config.toml
color_jitter = 0.2
activation = "relu"
padding_mode = "reflect"
init = "trunc_normal_002"
optimizer = "muon"
muon_scale = "original"
momentum = 0.95
orthogonalizer = "newton_schulz_5"
grad_clip = 0.5
batch_size = 384
final_lr_fraction = 0
Rows from block 2, named by matrix and row number. Rows with one number belong to one channel. Each number is 50 + 15 x the weight over its row's rms, rounded and kept within 0 to 99. All counts start at 0. After the name is the row's rms in percent of the matrix's.
# convs0: first 3x3 conv (model.enc.1.0.convs.0.weight, 96x96x3x3), inputs 0-13, a 3x3 kernel for each
# convs1: second 3x3 conv (model.enc.1.0.convs.1.weight, 96x96x3x3, transposed), outputs 0-13, a 3x3 kernel for each
convs0.55 099:68 48 50 67 39 73 79 60 68 56 38 42 53 18 37 68 51 56 62 59 33 41 49 47 60 43 52 37 52 27 65 41 58 79 50 33 43 46 43 44 40 42 68 49 56 60 46 54 59 45 44 40 72 45 70 60 38 57 42 44 34 44 31 33 42 33 37 28 31 48 61 48 55 72 77 52 60 53 52 64 48 66 67 58 69 64 38 55 53 34 42 33 66 74 59 66 31 27 62 58 71 27 43 66 30 39 64 33 55 47 57 49 45 44 49 35 52 67 75 71 51 41 31 24 59 38
convs1.55 101:40 29 17 64 51 31 56 26 13 44 62 25 57 62 26 43 70 60 47 37 55 76 33 42 71 35 52 50 33 39 53 59 28 69 62 21 49 41 59 63 65 66 41 58 46 43 60 48 59 39 31 76 44 59 79 55 54 61 54 41 65 61 27 64 41 36 71 42 47 62 30 34 37 19 54 59 41 52 84 46 28 57 47 60 50 50 45 53 60 49 49 45 50 26 56 13 43 39 52 75 46 52 61 40 55 78 40 54 56 57 82 59 64 75 47 43 66 55 34 46 70 30 54 57 56 46
convs0.56 100:61 25 54 44 37 57 53 69 74 48 47 56 46 46 52 37 54 48 54 35 41 65 22 09 40 50 63 62 28 48 53 56 60 48 55 57 42 38 57 56 40 42 37 50 44 70 66 64 51 53 33 52 38 35 47 44 55 71 63 44 46 45 49 62 63 51 39 37 19 56 37 31 63 67 48 23 18 10 50 49 14 48 55 60 38 45 46 54 48 52 80 53 80 47 44 50 52 35 28 62 26 47 59 35 46 32 47 30 35 43 56 52 46 58 44 62 39 62 58 21 62 52 15 50 42 29
convs1.56 112:58 37 48 32 41 57 48 56 53 40 56 50 21 57 42 34 48 37 51 53 48 28 35 40 46 59 43 51 52 55 52 68 55 54 61 52 34 38 72 64 65 57 61 62 62 45 35 32 66 55 49 53 49 46 55 30 30 46 15 14 54 28 54 48 47 50 86 63 52 78 46 53 55 54 70 79 65 70 66 44 57 47 56 37 63 85 58 35 45 47 32 50 52 73 70 62 53 32 62 82 64 79 40 51 45 60 56 37 28 54 57 67 53 45 60 50 82 57 64 56 58 49 39 44 48 47
convs0.57 101:57 39 56 54 37 45 59 52 51 51 48 61 38 52 44 42 49 50 56 48 54 45 27 39 58 43 41 38 37 81 42 28 32 65 67 45 40 14 34 47 47 42 76 43 59 31 38 52 47 59 57 65 52 58 58 64 45 48 76 40 33 63 42 31 45 40 63 33 26 79 78 77 42 27 02 42 53 52 21 25 32 81 85 59 51 50 49 69 58 51 55 48 52 46 30 44 45 45 61 57 64 43 16 34 48 65 45 56 68 88 66 50 48 36 56 30 40 76 58 58 48 68 64 03 20 47
convs1.57 086:45 47 50 59 45 60 62 48 55 61 55 76 62 52 39 43 43 34 49 54 50 61 62 37 51 39 34 73 61 75 79 53 58 71 41 32 27 49 43 63 59 37 55 42 58 40 25 03 61 43 50 66 80 87 59 56 44 43 20 39 41 17 56 42 61 31 34 49 51 58 70 45 57 49 26 60 61 56 65 64 57 72 52 52 42 56 43 45 44 42 42 40 44 42 27 42 40 62 61 46 40 40 79 65 65 63 54 49 48 58 46 32 33 29 35 55 33 42 54 54 19 55 51 36 55 71
convs0.58 098:60 48 59 40 20 49 53 36 55 49 49 51 52 23 00 74 57 27 60 50 49 50 47 34 55 43 57 59 65 68 29 43 20 43 19 00 54 39 51 67 74 50 48 52 43 56 56 44 58 53 33 75 56 51 61 51 52 52 32 29 80 53 48 37 39 34 37 30 49 41 38 58 71 56 51 70 50 53 63 54 68 45 48 54 57 46 62 58 55 68 54 44 32 58 49 41 58 70 67 50 47 35 59 54 16 41 43 36 50 41 38 65 53 29 72 55 32 62 67 43 44 45 37 58 53 32
convs1.58 099:63 49 57 52 58 80 42 29 55 41 31 52 39 25 74 63 51 70 40 60 40 27 67 54 45 70 42 49 53 62 67 35 58 40 13 45 29 45 61 49 36 62 50 44 61 53 41 35 69 54 58 44 37 39 28 69 42 54 66 42 58 60 42 41 38 69 48 50 69 69 60 75 51 22 51 66 30 51 65 32 72 66 52 33 39 39 35 23 48 28 34 42 43 29 42 55 46 44 53 41 65 49 50 51 66 34 54 33 20 46 43 54 71 60 61 75 28 66 46 51 54 55 57 71 35 52
convs0.59 106:47 29 56 36 24 56 65 41 52 26 64 79 48 50 94 62 49 71 64 37 19 58 43 47 55 44 49 38 08 63 39 33 77 43 43 62 66 48 44 57 44 42 51 54 51 53 51 23 48 34 07 63 54 54 22 43 46 38 52 54 65 64 57 70 50 47 62 47 49 41 41 49 52 62 58 66 58 48 59 46 36 45 48 42 65 60 49 62 49 55 49 16 41 66 25 54 62 30 66 99 69 63 99 74 46 39 73 65 39 49 58 76 66 43 93 74 52 60 58 28 46 53 56 57 53 43
convs1.59 098:34 47 44 28 33 32 38 34 27 27 41 29 08 41 45 40 61 49 70 53 49 52 50 46 37 55 57 57 17 26 77 34 38 53 55 53 80 53 83 66 47 63 49 36 43 57 45 43 74 68 67 92 82 49 41 44 55 56 48 55 67 44 53 98 55 58 85 49 40 62 33 34 55 51 66 50 56 72 31 42 47 41 44 52 59 47 59 45 37 28 54 56 56 46 58 44 45 64 57 22 06 19 00 00 13 25 31 33 57 44 57 57 47 36 40 46 49 55 38 52 84 44 58 56 36 51
convs0.60 103:41 48 43 61 45 41 26 36 42 58 23 24 55 31 24 38 76 38 18 38 25 25 62 58 31 58 54 61 59 37 55 47 53 43 47 51 42 58 54 20 51 48 19 47 47 34 39 65 36 43 57 41 74 67 46 36 49 43 82 73 15 60 66 50 32 70 49 59 63 45 72 49 36 58 58 22 39 50 52 35 42 65 66 51 57 54 45 38 44 48 42 61 37 67 70 42 52 55 44 17 31 58 41 49 45 55 27 34 56 52 83 56 39 55 54 64 60 86 54 24 75 29 35 31 40 33
convs1.60 102:16 70 62 41 64 55 29 47 47 45 53 33 33 49 27 47 73 39 34 41 74 42 49 47 57 36 65 82 69 48 49 61 15 41 30 00 70 66 61 38 49 39 62 79 65 35 54 52 59 61 71 72 54 52 61 69 41 48 75 39 35 62 36 51 70 21 54 70 57 32 33 34 72 55 45 54 49 38 30 32 43 38 39 56 64 41 83 65 37 71 23 36 48 28 46 46 89 68 55 54 74 53 59 49 66 44 59 59 24 32 30 28 42 42 37 51 20 73 55 74 64 56 60 65 56 45
convs0.61 105:57 26 29 62 38 35 57 46 38 61 43 66 59 49 56 36 40 46 71 55 32 65 72 64 43 60 69 35 25 33 70 35 29 61 67 41 49 23 35 79 47 18 76 77 48 66 43 26 70 80 45 43 83 76 31 58 97 43 55 59 19 14 09 45 33 47 62 51 51 54 77 70 45 44 39 74 60 62 54 56 42 58 51 41 54 63 55 52 60 67 60 35 34 63 71 61 75 88 69 43 27 21 55 48 45 54 64 90 57 46 36 45 33 39 54 56 59 75 39 58 58 63 53 13 54 45
convs1.61 094:59 60 61 63 69 57 74 68 39 23 36 54 74 53 60 36 47 58 31 59 37 34 82 48 29 70 44 59 38 40 56 74 43 47 82 43 46 33 42 41 32 22 66 68 39 30 31 39 20 14 17 54 48 34 61 61 52 47 30 21 71 55 32 36 51 46 56 68 70 29 28 54 37 60 35 41 31 36 47 59 43 44 26 26 33 36 41 47 41 41 64 44 59 18 16 15 41 52 36 33 41 43 35 62 61 29 43 50 47 51 63 61 57 53 67 57 73 41 30 36 59 29 39 85 51 47
convs0.62 098:53 55 72 65 31 52 52 40 64 51 51 32 57 15 28 75 45 57 58 58 48 41 52 44 51 44 41 32 49 68 31 31 54 59 39 54 52 37 38 66 56 56 49 41 31 59 45 52 38 26 48 48 28 40 46 64 53 71 54 30 55 42 34 42 33 58 61 28 50 65 56 71 84 58 49 42 50 73 50 58 74 56 42 59 46 63 79 28 51 50 45 58 47 34 36 47 63 61 58 64 56 43 55 62 31 26 61 33 47 43 54 39 42 72 47 50 60 73 67 27 44 52 57 36 58 17
convs1.62 101:31 54 41 48 39 44 56 67 59 65 22 45 58 48 59 78 64 68 40 28 53 31 40 44 37 66 60 47 49 63 53 60 59 42 40 72 63 54 65 52 55 54 39 54 53 62 56 48 72 49 77 56 58 54 72 57 49 48 40 26 39 30 38 58 56 37 61 36 37 63 39 36 59 54 62 69 44 53 54 00 49 54 71 51 71 49 16 44 43 27 59 64 67 65 56 37 42 48 44 27 55 35 42 59 50 44 40 26 50 61 48 34 56 28 72 72 62 46 50 67 39 49 48 54 27 35
convs0.63 097:39 35 35 39 35 42 41 48 52 55 42 61 51 50 37 41 68 46 32 50 47 35 39 39 56 37 35 39 52 56 35 36 39 41 36 40 76 39 40 69 57 54 66 49 54 55 49 62 47 33 42 57 45 38 70 37 30 81 44 35 73 51 56 41 22 41 48 29 45 27 18 31 23 34 57 32 45 58 42 40 48 68 60 57 57 75 50 35 52 66 63 46 59 54 45 62 69 55 52 27 58 60 16 41 39 29 47 15 39 46 33 38 47 34 36 47 47 51 10 19 57 31 14 75 86 37
convs1.63 106:35 70 60 31 55 63 20 49 50 39 61 47 39 56 55 32 31 54 37 46 44 42 37 29 53 49 54 59 47 48 82 74 53 62 83 55 47 52 39 42 67 36 31 53 27 39 41 38 56 42 34 74 74 61 62 60 59 32 33 50 38 45 61 74 54 42 60 62 08 76 92 50 47 35 54 32 35 47 63 81 72 43 59 68 44 47 46 43 51 34 50 59 65 24 46 34 34 52 36 87 46 29 85 47 25 81 42 41 58 53 63 57 51 51 62 53 41 37 50 73 37 31 51 41 28 46
convs0.64 092:36 17 30 30 28 43 17 24 34 74 42 42 35 39 32 54 66 47 53 71 70 61 70 47 51 57 54 37 39 57 47 41 61 70 76 59 36 36 42 50 41 51 35 38 48 58 62 72 71 64 55 62 69 46 99 65 56 57 28 48 14 15 36 65 63 72 47 65 46 56 78 71 64 61 47 49 50 52 21 39 26 59 41 45 53 44 41 59 42 49 61 51 54 60 57 48 75 65 58 20 40 28 55 77 67 42 88 67 46 48 49 80 80 81 55 52 58 69 85 63 95 99 72 26 11 37
convs1.64 111:65 59 60 43 24 37 52 47 36 61 61 71 61 47 36 42 29 47 62 33 38 58 43 53 52 42 46 40 45 43 40 44 26 46 46 49 59 68 68 29 28 33 50 56 64 37 19 24 37 12 17 47 39 29 46 43 34 42 17 22 31 34 25 14 46 56 61 81 66 31 25 27 69 81 74 51 58 75 35 58 59 60 44 50 45 20 22 39 47 58 54 47 50 16 11 41 36 54 67 63 46 33 61 27 21 54 41 26 54 46 58 19 11 28 39 50 63 13 20 37 50 33 45 51 58 31
convs0.65 099:33 67 58 36 65 77 37 61 67 20 47 73 26 38 55 52 41 33 57 50 48 45 45 40 40 52 48 44 65 54 45 46 28 63 54 46 44 71 66 52 54 43 57 45 54 61 65 51 42 47 47 51 46 40 14 58 60 06 55 98 05 52 84 64 64 30 60 43 31 41 49 18 55 25 27 65 37 17 51 52 36 57 49 44 62 58 58 45 45 40 56 43 43 41 40 44 56 37 42 58 23 68 58 43 37 64 38 35 68 60 42 60 21 21 44 44 36 37 10 00 34 39 34 00 31 80
convs1.65 106:35 39 51 68 36 36 49 20 39 33 32 66 51 72 88 51 49 28 63 56 65 55 40 52 64 37 66 76 43 36 75 49 50 50 64 40 57 69 66 42 62 51 62 73 53 43 60 49 55 63 66 46 49 43 52 46 52 82 52 34 65 39 35 56 28 54 51 15 49 52 43 46 42 27 52 52 44 52 75 47 56 50 64 46 40 56 49 33 45 27 51 34 53 59 61 72 52 69 70 49 27 28 70 58 50 64 42 36 73 60 51 52 45 51 33 63 49 68 56 60 52 36 49 54 56 64
convs0.66 095:69 60 72 51 50 61 56 28 51 54 63 53 48 28 34 50 18 23 48 55 68 35 36 48 54 40 48 42 70 21 42 48 36 40 34 46 41 42 51 23 24 34 61 46 43 38 37 39 36 52 79 48 52 69 52 40 54 65 35 51 43 29 45 35 39 49 38 43 42 50 59 50 45 50 48 79 68 60 37 38 33 53 43 57 53 38 28 69 75 28 51 36 61 47 51 56 41 47 48 39 56 46 55 55 35 22 54 44 48 40 32 62 29 48 28 48 49 47 51 46 55 63 58 38 65 58
convs1.66 094:40 47 39 36 42 41 26 37 49 54 70 62 56 74 71 48 53 41 35 52 57 33 38 44 32 37 23 37 39 57 54 49 84 73 66 70 55 62 52 75 80 67 64 93 62 42 49 22 63 51 41 38 37 46 49 34 50 60 54 48 47 60 26 79 59 65 31 20 43 51 34 45 33 32 40 34 43 13 40 37 42 76 55 43 83 46 57 38 38 28 66 52 62 65 45 47 30 25 38 50 38 64 45 46 62 37 49 57 33 36 35 48 66 62 23 61 39 46 49 67 40 60 55 51 63 37
convs0.67 103:35 27 78 47 30 56 49 40 43 51 53 90 30 54 62 24 35 42 61 42 53 31 34 65 29 12 46 70 55 45 72 41 65 43 51 41 39 45 50 35 34 38 44 44 53 70 62 67 37 33 59 35 42 61 58 40 69 45 52 70 22 30 48 54 53 50 08 58 67 47 70 26 59 80 83 59 45 38 39 60 75 32 43 35 36 55 32 22 50 27 34 38 58 51 48 56 39 74 74 41 50 41 69 40 31 57 00 78 49 55 61 53 65 45 43 74 43 56 49 52 65 61 27 24 33 43
convs1.67 102:38 46 72 36 46 50 29 44 31 30 54 53 46 70 79 17 59 46 48 45 75 63 57 88 49 50 60 44 65 24 45 60 42 50 47 26 70 32 77 56 46 87 64 52 60 63 77 68 51 61 41 49 53 64 64 62 82 35 60 65 42 36 64 46 67 40 45 56 57 27 54 36 65 44 46 55 56 62 19 22 31 64 57 29 80 60 49 68 61 55 62 51 58 46 48 48 67 66 38 02 38 76 00 24 53 28 41 68 91 64 66 64 43 87 62 37 65 68 61 71 65 57 56 72 64 32
convs0.68 097:56 50 43 30 58 49 49 70 41 60 51 44 58 56 62 67 42 62 25 47 43 38 42 57 50 55 32 45 55 73 44 55 50 19 48 58 28 56 59 40 30 75 25 33 32 36 35 48 37 39 61 47 54 66 57 64 51 24 59 30 40 72 40 45 56 63 34 42 68 42 51 53 37 54 50 47 43 62 50 45 68 56 60 47 42 29 64 31 55 99 53 39 13 77 49 46 36 51 76 36 55 60 23 48 63 32 49 49 45 64 33 29 47 42 18 37 74 53 56 35 62 31 40 59 48 38
convs1.68 116:52 68 53 56 18 45 72 44 66 05 62 38 00 43 25 22 60 59 46 47 54 53 55 37 33 61 41 60 49 44 46 55 48 51 55 73 68 66 63 29 40 30 42 62 48 23 24 37 90 63 58 89 59 69 35 38 37 27 37 49 48 42 75 63 62 55 59 56 43 54 31 64 41 73 62 52 34 35 74 47 43 34 39 52 39 28 54 50 37 72 16 52 44 65 84 53 56 61 48 37 34 52 48 39 47 57 45 64 37 30 41 36 67 52 32 35 40 58 58 68 53 41 68 54 70 59
convs0.69 106:70 48 36 75 33 25 49 45 40 51 44 24 52 45 43 37 69 65 59 61 25 52 76 65 52 61 74 41 40 38 62 17 33 56 64 55 64 34 34 61 40 11 49 56 54 51 63 68 45 58 51 43 55 49 54 54 49 56 49 52 52 49 65 51 42 02 51 57 57 24 43 44 36 38 49 43 55 34 60 49 38 61 52 62 60 57 41 52 26 38 31 37 58 64 61 46 84 55 41 50 50 56 27 73 48 66 43 33 48 54 53 64 46 41 69 46 32 30 46 59 40 70 43 50 53 76
convs1.69 100:49 74 40 56 37 34 55 44 57 64 56 59 42 34 47 38 78 21 57 27 51 33 24 39 40 42 58 59 51 57 45 58 26 48 71 47 63 58 55 53 49 63 62 69 54 56 57 45 68 52 67 54 32 48 54 55 47 70 37 31 59 49 33 44 55 44 80 37 61 74 61 55 74 65 53 47 53 61 46 38 61 48 48 61 40 33 46 45 41 82 40 42 27 69 97 38 47 55 41 55 51 35 58 56 61 51 57 50 59 34 70 46 40 51 50 56 54 66 38 45 41 39 42 68 40 31
convs0.70 098:75 58 36 48 28 45 32 49 45 73 50 49 49 54 62 32 58 70 35 45 47 18 43 68 26 28 47 50 39 47 44 69 69 73 85 63 46 40 51 40 40 49 71 71 50 44 48 41 34 46 52 47 62 60 45 33 28 50 47 58 39 46 63 28 34 46 46 62 30 67 62 54 39 39 41 01 02 40 44 59 47 64 75 62 51 60 47 61 58 48 51 48 58 59 60 60 56 45 40 41 44 41 65 41 60 73 82 50 77 39 60 58 53 55 50 49 43 39 66 11 50 70 50 54 53 38
convs1.70 095:73 70 46 79 64 43 67 45 44 47 54 51 47 49 25 60 51 49 63 58 71 77 69 56 66 71 60 35 43 75 59 39 39 68 31 40 60 42 41 37 37 29 44 52 55 79 64 71 76 64 69 66 61 56 51 18 25 52 32 41 54 54 48 44 57 50 62 81 50 50 38 18 47 35 45 42 30 57 30 21 28 21 15 44 23 23 51 34 41 51 63 86 69 64 99 81 39 44 45 61 39 34 51 46 44 37 43 36 61 54 67 25 22 30 66 55 50 29 55 68 46 49 46 76 89 63
convs0.71 097:53 41 33 47 53 52 46 41 32 49 45 67 55 64 57 67 62 61 40 45 33 46 58 66 05 18 48 55 69 77 64 71 57 28 46 72 56 59 50 41 45 69 13 39 39 65 70 59 49 59 62 63 65 55 43 56 55 43 30 45 41 20 31 51 52 59 49 01 41 25 22 61 56 36 33 35 39 53 16 10 31 32 43 35 50 63 49 52 45 32 45 46 60 28 46 54 52 55 48 68 56 59 48 43 71 39 50 58 59 45 59 26 17 58 42 29 62 45 42 76 39 61 80 47 22 40
convs1.71 094:49 65 60 45 34 42 49 53 44 36 67 36 49 62 57 50 57 45 58 57 52 50 74 63 58 54 45 60 56 18 28 44 38 19 43 56 43 50 38 33 56 53 51 42 52 40 32 48 55 46 51 56 62 61 64 91 90 62 67 48 59 65 52 73 82 63 45 59 49 47 56 70 50 72 74 53 46 45 32 37 46 58 34 46 76 61 41 69 71 40 16 37 42 34 52 44 54 58 47 41 60 56 38 44 43 49 43 44 70 53 64 50 59 72 39 46 60 49 40 32 59 71 81 52 41 45
convs0.72 102:49 50 67 45 31 45 76 47 46 41 52 68 42 42 79 66 61 45 78 59 77 41 37 47 41 33 50 73 65 47 48 41 31 45 17 56 66 35 42 63 49 35 59 67 44 55 47 29 53 46 54 46 31 57 20 26 32 63 30 12 99 81 17 59 71 59 19 47 72 08 32 83 42 35 44 31 46 52 25 39 55 44 53 31 65 64 46 72 70 38 53 45 62 46 57 62 46 40 62 72 48 33 39 34 69 37 34 69 35 52 35 33 49 59 26 52 36 11 41 44 25 32 54 13 15 01
convs1.72 098:65 56 41 65 57 58 69 83 67 53 48 77 32 25 29 87 77 51 44 41 28 55 52 58 41 67 69 60 33 38 62 51 55 85 38 51 58 31 38 47 48 37 47 44 45 44 14 16 64 39 31 67 55 64 70 38 56 64 20 26 61 18 47 47 38 31 60 36 32 41 45 52 58 51 46 37 57 42 57 49 50 52 43 50 61 54 47 69 50 49 55 50 53 62 72 69 40 47 32 42 48 33 74 68 24 47 48 29 60 44 56 58 63 62 65 57 49 62 49 69 61 52 84 72 51 61
convs0.73 102:60 42 65 26 31 26 41 47 36 67 62 70 33 52 34 40 46 32 59 56 51 48 54 66 62 79 77 41 14 22 21 57 43 16 51 38 59 60 49 46 56 40 45 62 42 42 66 48 22 54 33 61 71 61 56 39 38 44 70 38 42 82 56 27 36 57 49 63 59 55 46 41 71 48 46 19 28 37 80 77 80 35 50 59 51 41 41 74 62 81 26 46 54 43 40 41 30 37 38 62 76 51 40 74 70 44 68 69 36 56 66 34 34 41 50 45 37 38 84 69 24 32 51 49 71 73
convs1.73 090:44 78 82 51 68 72 57 65 61 43 43 60 65 49 41 46 59 65 30 53 39 14 31 19 30 22 50 30 65 43 54 68 49 54 59 44 68 72 46 37 60 35 39 46 53 19 11 21 34 10 31 47 33 50 50 78 59 37 51 59 31 25 27 39 53 53 28 54 63 37 57 42 37 44 30 47 57 85 71 72 66 35 44 36 41 37 34 39 53 55 50 52 51 32 32 62 48 53 68 76 68 41 52 50 46 43 48 25 38 65 70 50 49 40 49 71 69 52 67 78 26 22 47 21 12 22
convs0.74 102:43 57 53 41 37 50 64 54 56 52 51 26 74 51 39 81 72 44 63 45 69 28 18 49 40 29 58 45 61 85 27 41 62 42 37 52 48 40 33 43 41 31 36 47 49 42 24 41 53 50 45 55 51 60 44 45 43 69 65 51 46 58 38 53 91 65 81 84 34 55 54 53 88 61 46 60 45 25 36 37 17 59 47 44 35 27 27 62 55 54 71 56 60 64 62 66 57 50 50 52 53 50 31 66 62 46 48 22 62 61 50 64 42 40 42 41 54 90 46 37 40 28 59 14 34 40
convs1.74 088:61 54 36 46 48 30 46 61 43 37 48 44 57 25 15 88 39 20 60 56 73 65 54 38 54 57 51 53 30 46 54 41 59 57 44 47 45 42 52 52 45 57 39 35 48 64 60 35 71 76 63 56 69 74 70 50 25 53 17 43 61 38 68 28 16 16 46 59 53 51 77 52 56 33 33 52 51 52 52 38 50 69 65 55 62 45 52 37 56 54 60 51 42 73 62 48 50 24 24 48 48 43 59 58 42 43 48 27 38 20 36 41 45 48 63 41 45 45 68 71 34 39 47 33 40 49
convs0.75 105:41 34 38 37 28 36 53 41 48 44 64 50 43 66 48 48 53 36 30 34 61 52 53 65 35 44 53 39 17 50 53 43 49 66 91 97 49 54 50 46 39 60 49 33 35 54 35 35 48 74 52 43 84 66 51 72 27 39 68 53 44 38 52 33 77 88 33 92 72 70 63 52 66 51 65 24 41 38 00 37 40 37 48 59 42 54 60 50 52 52 48 62 45 42 72 35 27 59 25 85 52 34 46 58 68 44 39 87 71 51 55 71 58 53 87 32 49 06 45 56 59 81 77 51 13 42
convs1.75 096:42 50 53 73 77 53 59 80 47 62 65 48 64 59 44 43 64 66 43 63 62 41 37 39 44 53 35 19 46 31 28 58 56 48 84 67 45 51 49 73 55 55 59 51 45 51 25 54 48 43 68 58 63 59 48 37 41 34 20 44 62 33 61 10 28 30 37 59 76 34 29 60 67 70 50 51 71 63 27 33 37 79 58 66 42 40 36 30 38 38 57 63 50 68 68 68 39 56 58 31 56 41 39 64 36 07 41 46 50 60 61 60 54 42 61 67 52 45 34 38 52 70 29 63 83 66
convs0.76 096:45 43 39 59 71 44 41 47 57 52 42 42 56 51 67 52 58 64 67 80 41 42 27 44 50 44 31 54 57 57 51 21 46 38 42 14 59 68 32 32 32 55 52 55 56 69 66 57 69 61 50 32 27 49 63 62 58 53 53 51 37 42 46 67 61 41 43 44 37 51 36 53 47 30 29 48 21 25 41 42 52 32 37 43 79 63 37 37 46 66 67 55 57 58 41 48 52 34 65 42 60 43 57 57 29 54 46 72 39 45 54 48 99 59 42 38 52 48 41 37 41 65 47 42 66 58
convs1.76 100:36 55 46 35 58 45 42 59 41 37 40 60 34 41 39 39 59 58 69 38 46 76 36 66 59 63 77 46 55 43 60 38 55 45 51 23 52 67 41 58 34 52 51 62 55 27 26 18 39 44 40 46 58 76 45 59 58 57 44 67 50 53 55 45 50 42 68 41 40 67 33 57 51 45 36 53 74 69 45 73 72 49 78 61 17 50 74 46 38 52 44 29 49 69 61 56 52 40 25 35 36 44 50 50 34 50 51 55 39 38 33 38 36 37 33 27 25 33 53 54 45 34 49 65 54 69
convs0.77 096:62 53 62 67 59 74 67 44 64 39 51 50 59 47 42 40 16 41 43 38 31 54 48 40 43 47 45 36 53 53 45 52 50 46 24 50 44 35 74 83 76 50 73 71 68 37 61 51 65 82 76 42 62 66 29 67 65 28 68 48 45 52 44 52 52 58 58 41 69 51 44 55 46 47 34 52 40 74 72 57 61 40 22 26 70 79 71 86 44 49 54 59 57 30 41 40 60 39 34 31 50 21 66 38 60 56 50 29 62 36 43 56 40 92 49 31 35 39 55 56 38 56 63 63 50 41
convs1.77 097:48 55 31 31 59 56 33 49 46 52 52 36 52 60 33 54 69 61 56 39 46 68 78 66 52 60 57 39 23 47 33 55 55 44 31 61 73 43 58 31 48 52 62 28 42 31 37 33 35 22 52 39 65 43 70 35 69 38 20 40 65 29 55 34 44 18 57 62 39 57 74 61 51 39 41 37 37 58 41 48 51 30 49 29 37 69 44 30 34 32 64 67 52 80 78 49 46 44 63 59 48 43 41 29 58 44 48 49 56 60 28 45 60 40 38 40 46 53 39 79 38 57 56 58 38 54
convs0.78 100:58 52 60 65 43 53 41 17 41 37 44 50 40 48 51 52 45 77 36 38 52 36 31 48 62 60 54 46 69 48 51 68 36 52 44 16 50 46 33 48 69 68 56 56 51 41 28 23 40 44 71 34 57 75 37 35 53 46 51 39 42 50 63 40 45 69 51 63 52 65 57 41 23 22 35 66 85 99 31 47 28 42 64 45 36 79 56 40 47 39 48 65 55 25 81 47 56 85 38 32 26 51 39 28 99 21 67 87 42 25 56 47 33 66 62 39 50 60 43 60 42 82 83 54 58 71
convs1.78 100:39 49 46 30 52 40 32 35 48 45 61 46 25 44 35 44 32 65 68 68 85 53 54 58 52 45 49 44 27 43 41 20 52 38 35 51 58 51 40 65 62 66 57 19 40 42 49 59 57 60 47 55 60 59 39 39 25 34 58 62 36 53 79 60 39 61 57 52 30 57 50 16 51 56 44 19 49 37 39 32 50 53 57 63 57 45 47 35 46 54 35 39 53 44 36 55 41 45 30 32 23 59 18 10 34 33 35 60 35 45 64 46 49 51 35 34 31 25 51 38 34 64 56 38 46 42
convs0.79 095:71 56 62 75 62 48 41 47 49 56 41 50 38 34 32 24 45 53 58 55 63 65 60 70 67 53 46 24 42 33 44 78 70 65 52 45 64 45 23 51 59 81 37 52 65 50 27 67 34 49 56 68 68 50 58 42 35 43 48 32 63 61 40 44 32 36 41 32 43 45 45 63 46 48 50 57 66 50 62 60 73 47 64 46 29 29 25 49 58 66 46 58 57 63 48 60 64 47 52 51 39 55 39 37 52 66 51 54 69 43 42 51 28 06 45 39 60 36 51 33 39 53 29 50 62 41
convs1.79 090:25 39 55 57 60 35 55 36 58 33 58 62 76 55 79 84 76 57 53 43 70 59 35 72 36 45 49 47 50 51 50 35 60 72 99 66 57 46 27 65 34 51 31 37 34 44 58 43 40 74 51 39 48 54 61 60 43 71 58 39 54 46 46 44 33 53 48 20 48 50 39 67 77 61 54 46 38 38 56 41 42 54 78 44 24 52 28 56 61 35 45 40 46 30 20 56 58 66 65 47 44 60 69 63 48 61 43 34 58 47 21 38 29 48 39 38 23 80 48 45 66 18 37 58 41 54
convs0.80 100:59 61 66 60 65 68 55 49 55 36 57 36 45 57 45 50 45 48 44 45 60 66 49 53 62 42 56 48 56 43 39 72 49 23 26 18 51 53 68 57 41 48 50 38 55 60 52 64 50 39 38 47 41 36 00 32 69 35 48 70 77 81 58 47 64 23 25 67 37 31 38 37 56 54 38 32 36 21 45 41 39 28 60 68 26 53 34 41 57 46 28 48 51 33 63 44 48 63 45 82 85 46 68 42 35 39 27 28 30 49 42 44 74 38 34 37 43 00 42 27 15 27 47 37 71 84
convs1.80 111:47 24 32 33 40 17 40 24 11 59 50 61 40 35 65 63 56 62 57 28 56 64 45 82 66 48 56 52 60 50 61 37 06 60 57 28 50 38 50 54 36 48 38 46 66 77 58 40 52 42 33 45 32 46 29 48 69 36 45 50 62 48 51 50 52 65 76 95 99 65 89 74 69 60 70 48 35 59 46 52 44 44 51 49 30 52 34 49 73 62 51 57 59 44 53 78 46 65 82 68 54 55 69 41 53 82 48 28 69 61 59 46 34 51 55 42 69 19 58 63 60 59 58 54 59 52
convs0.81 099:43 41 45 54 60 54 65 49 51 40 24 69 57 25 55 68 12 48 15 14 28 22 01 26 54 56 57 71 37 30 78 44 53 24 64 50 30 62 40 49 49 34 62 81 44 61 54 50 62 48 37 58 73 59 61 49 50 50 56 47 53 46 35 57 48 54 50 31 57 36 48 84 29 30 40 63 53 41 42 27 44 38 21 34 41 44 36 58 36 26 65 55 51 56 53 54 73 45 49 48 55 57 56 45 46 74 35 49 36 00 24 47 60 84 41 57 49 41 18 48 31 22 44 47 60 62
convs1.81 096:54 41 52 53 73 69 38 26 49 48 64 57 47 37 52 19 45 54 56 69 78 53 55 62 46 62 51 35 53 78 55 59 58 42 34 53 48 40 59 58 28 59 66 66 49 52 48 62 38 48 60 75 66 65 60 84 51 61 54 31 70 39 43 53 42 49 33 49 54 47 57 30 41 26 28 41 55 56 80 71 71 40 52 55 33 55 46 49 61 55 63 67 83 50 41 43 65 41 26 47 53 38 50 46 32 50 49 56 54 42 35 46 30 40 30 37 39 48 37 53 64 39 56 36 49 57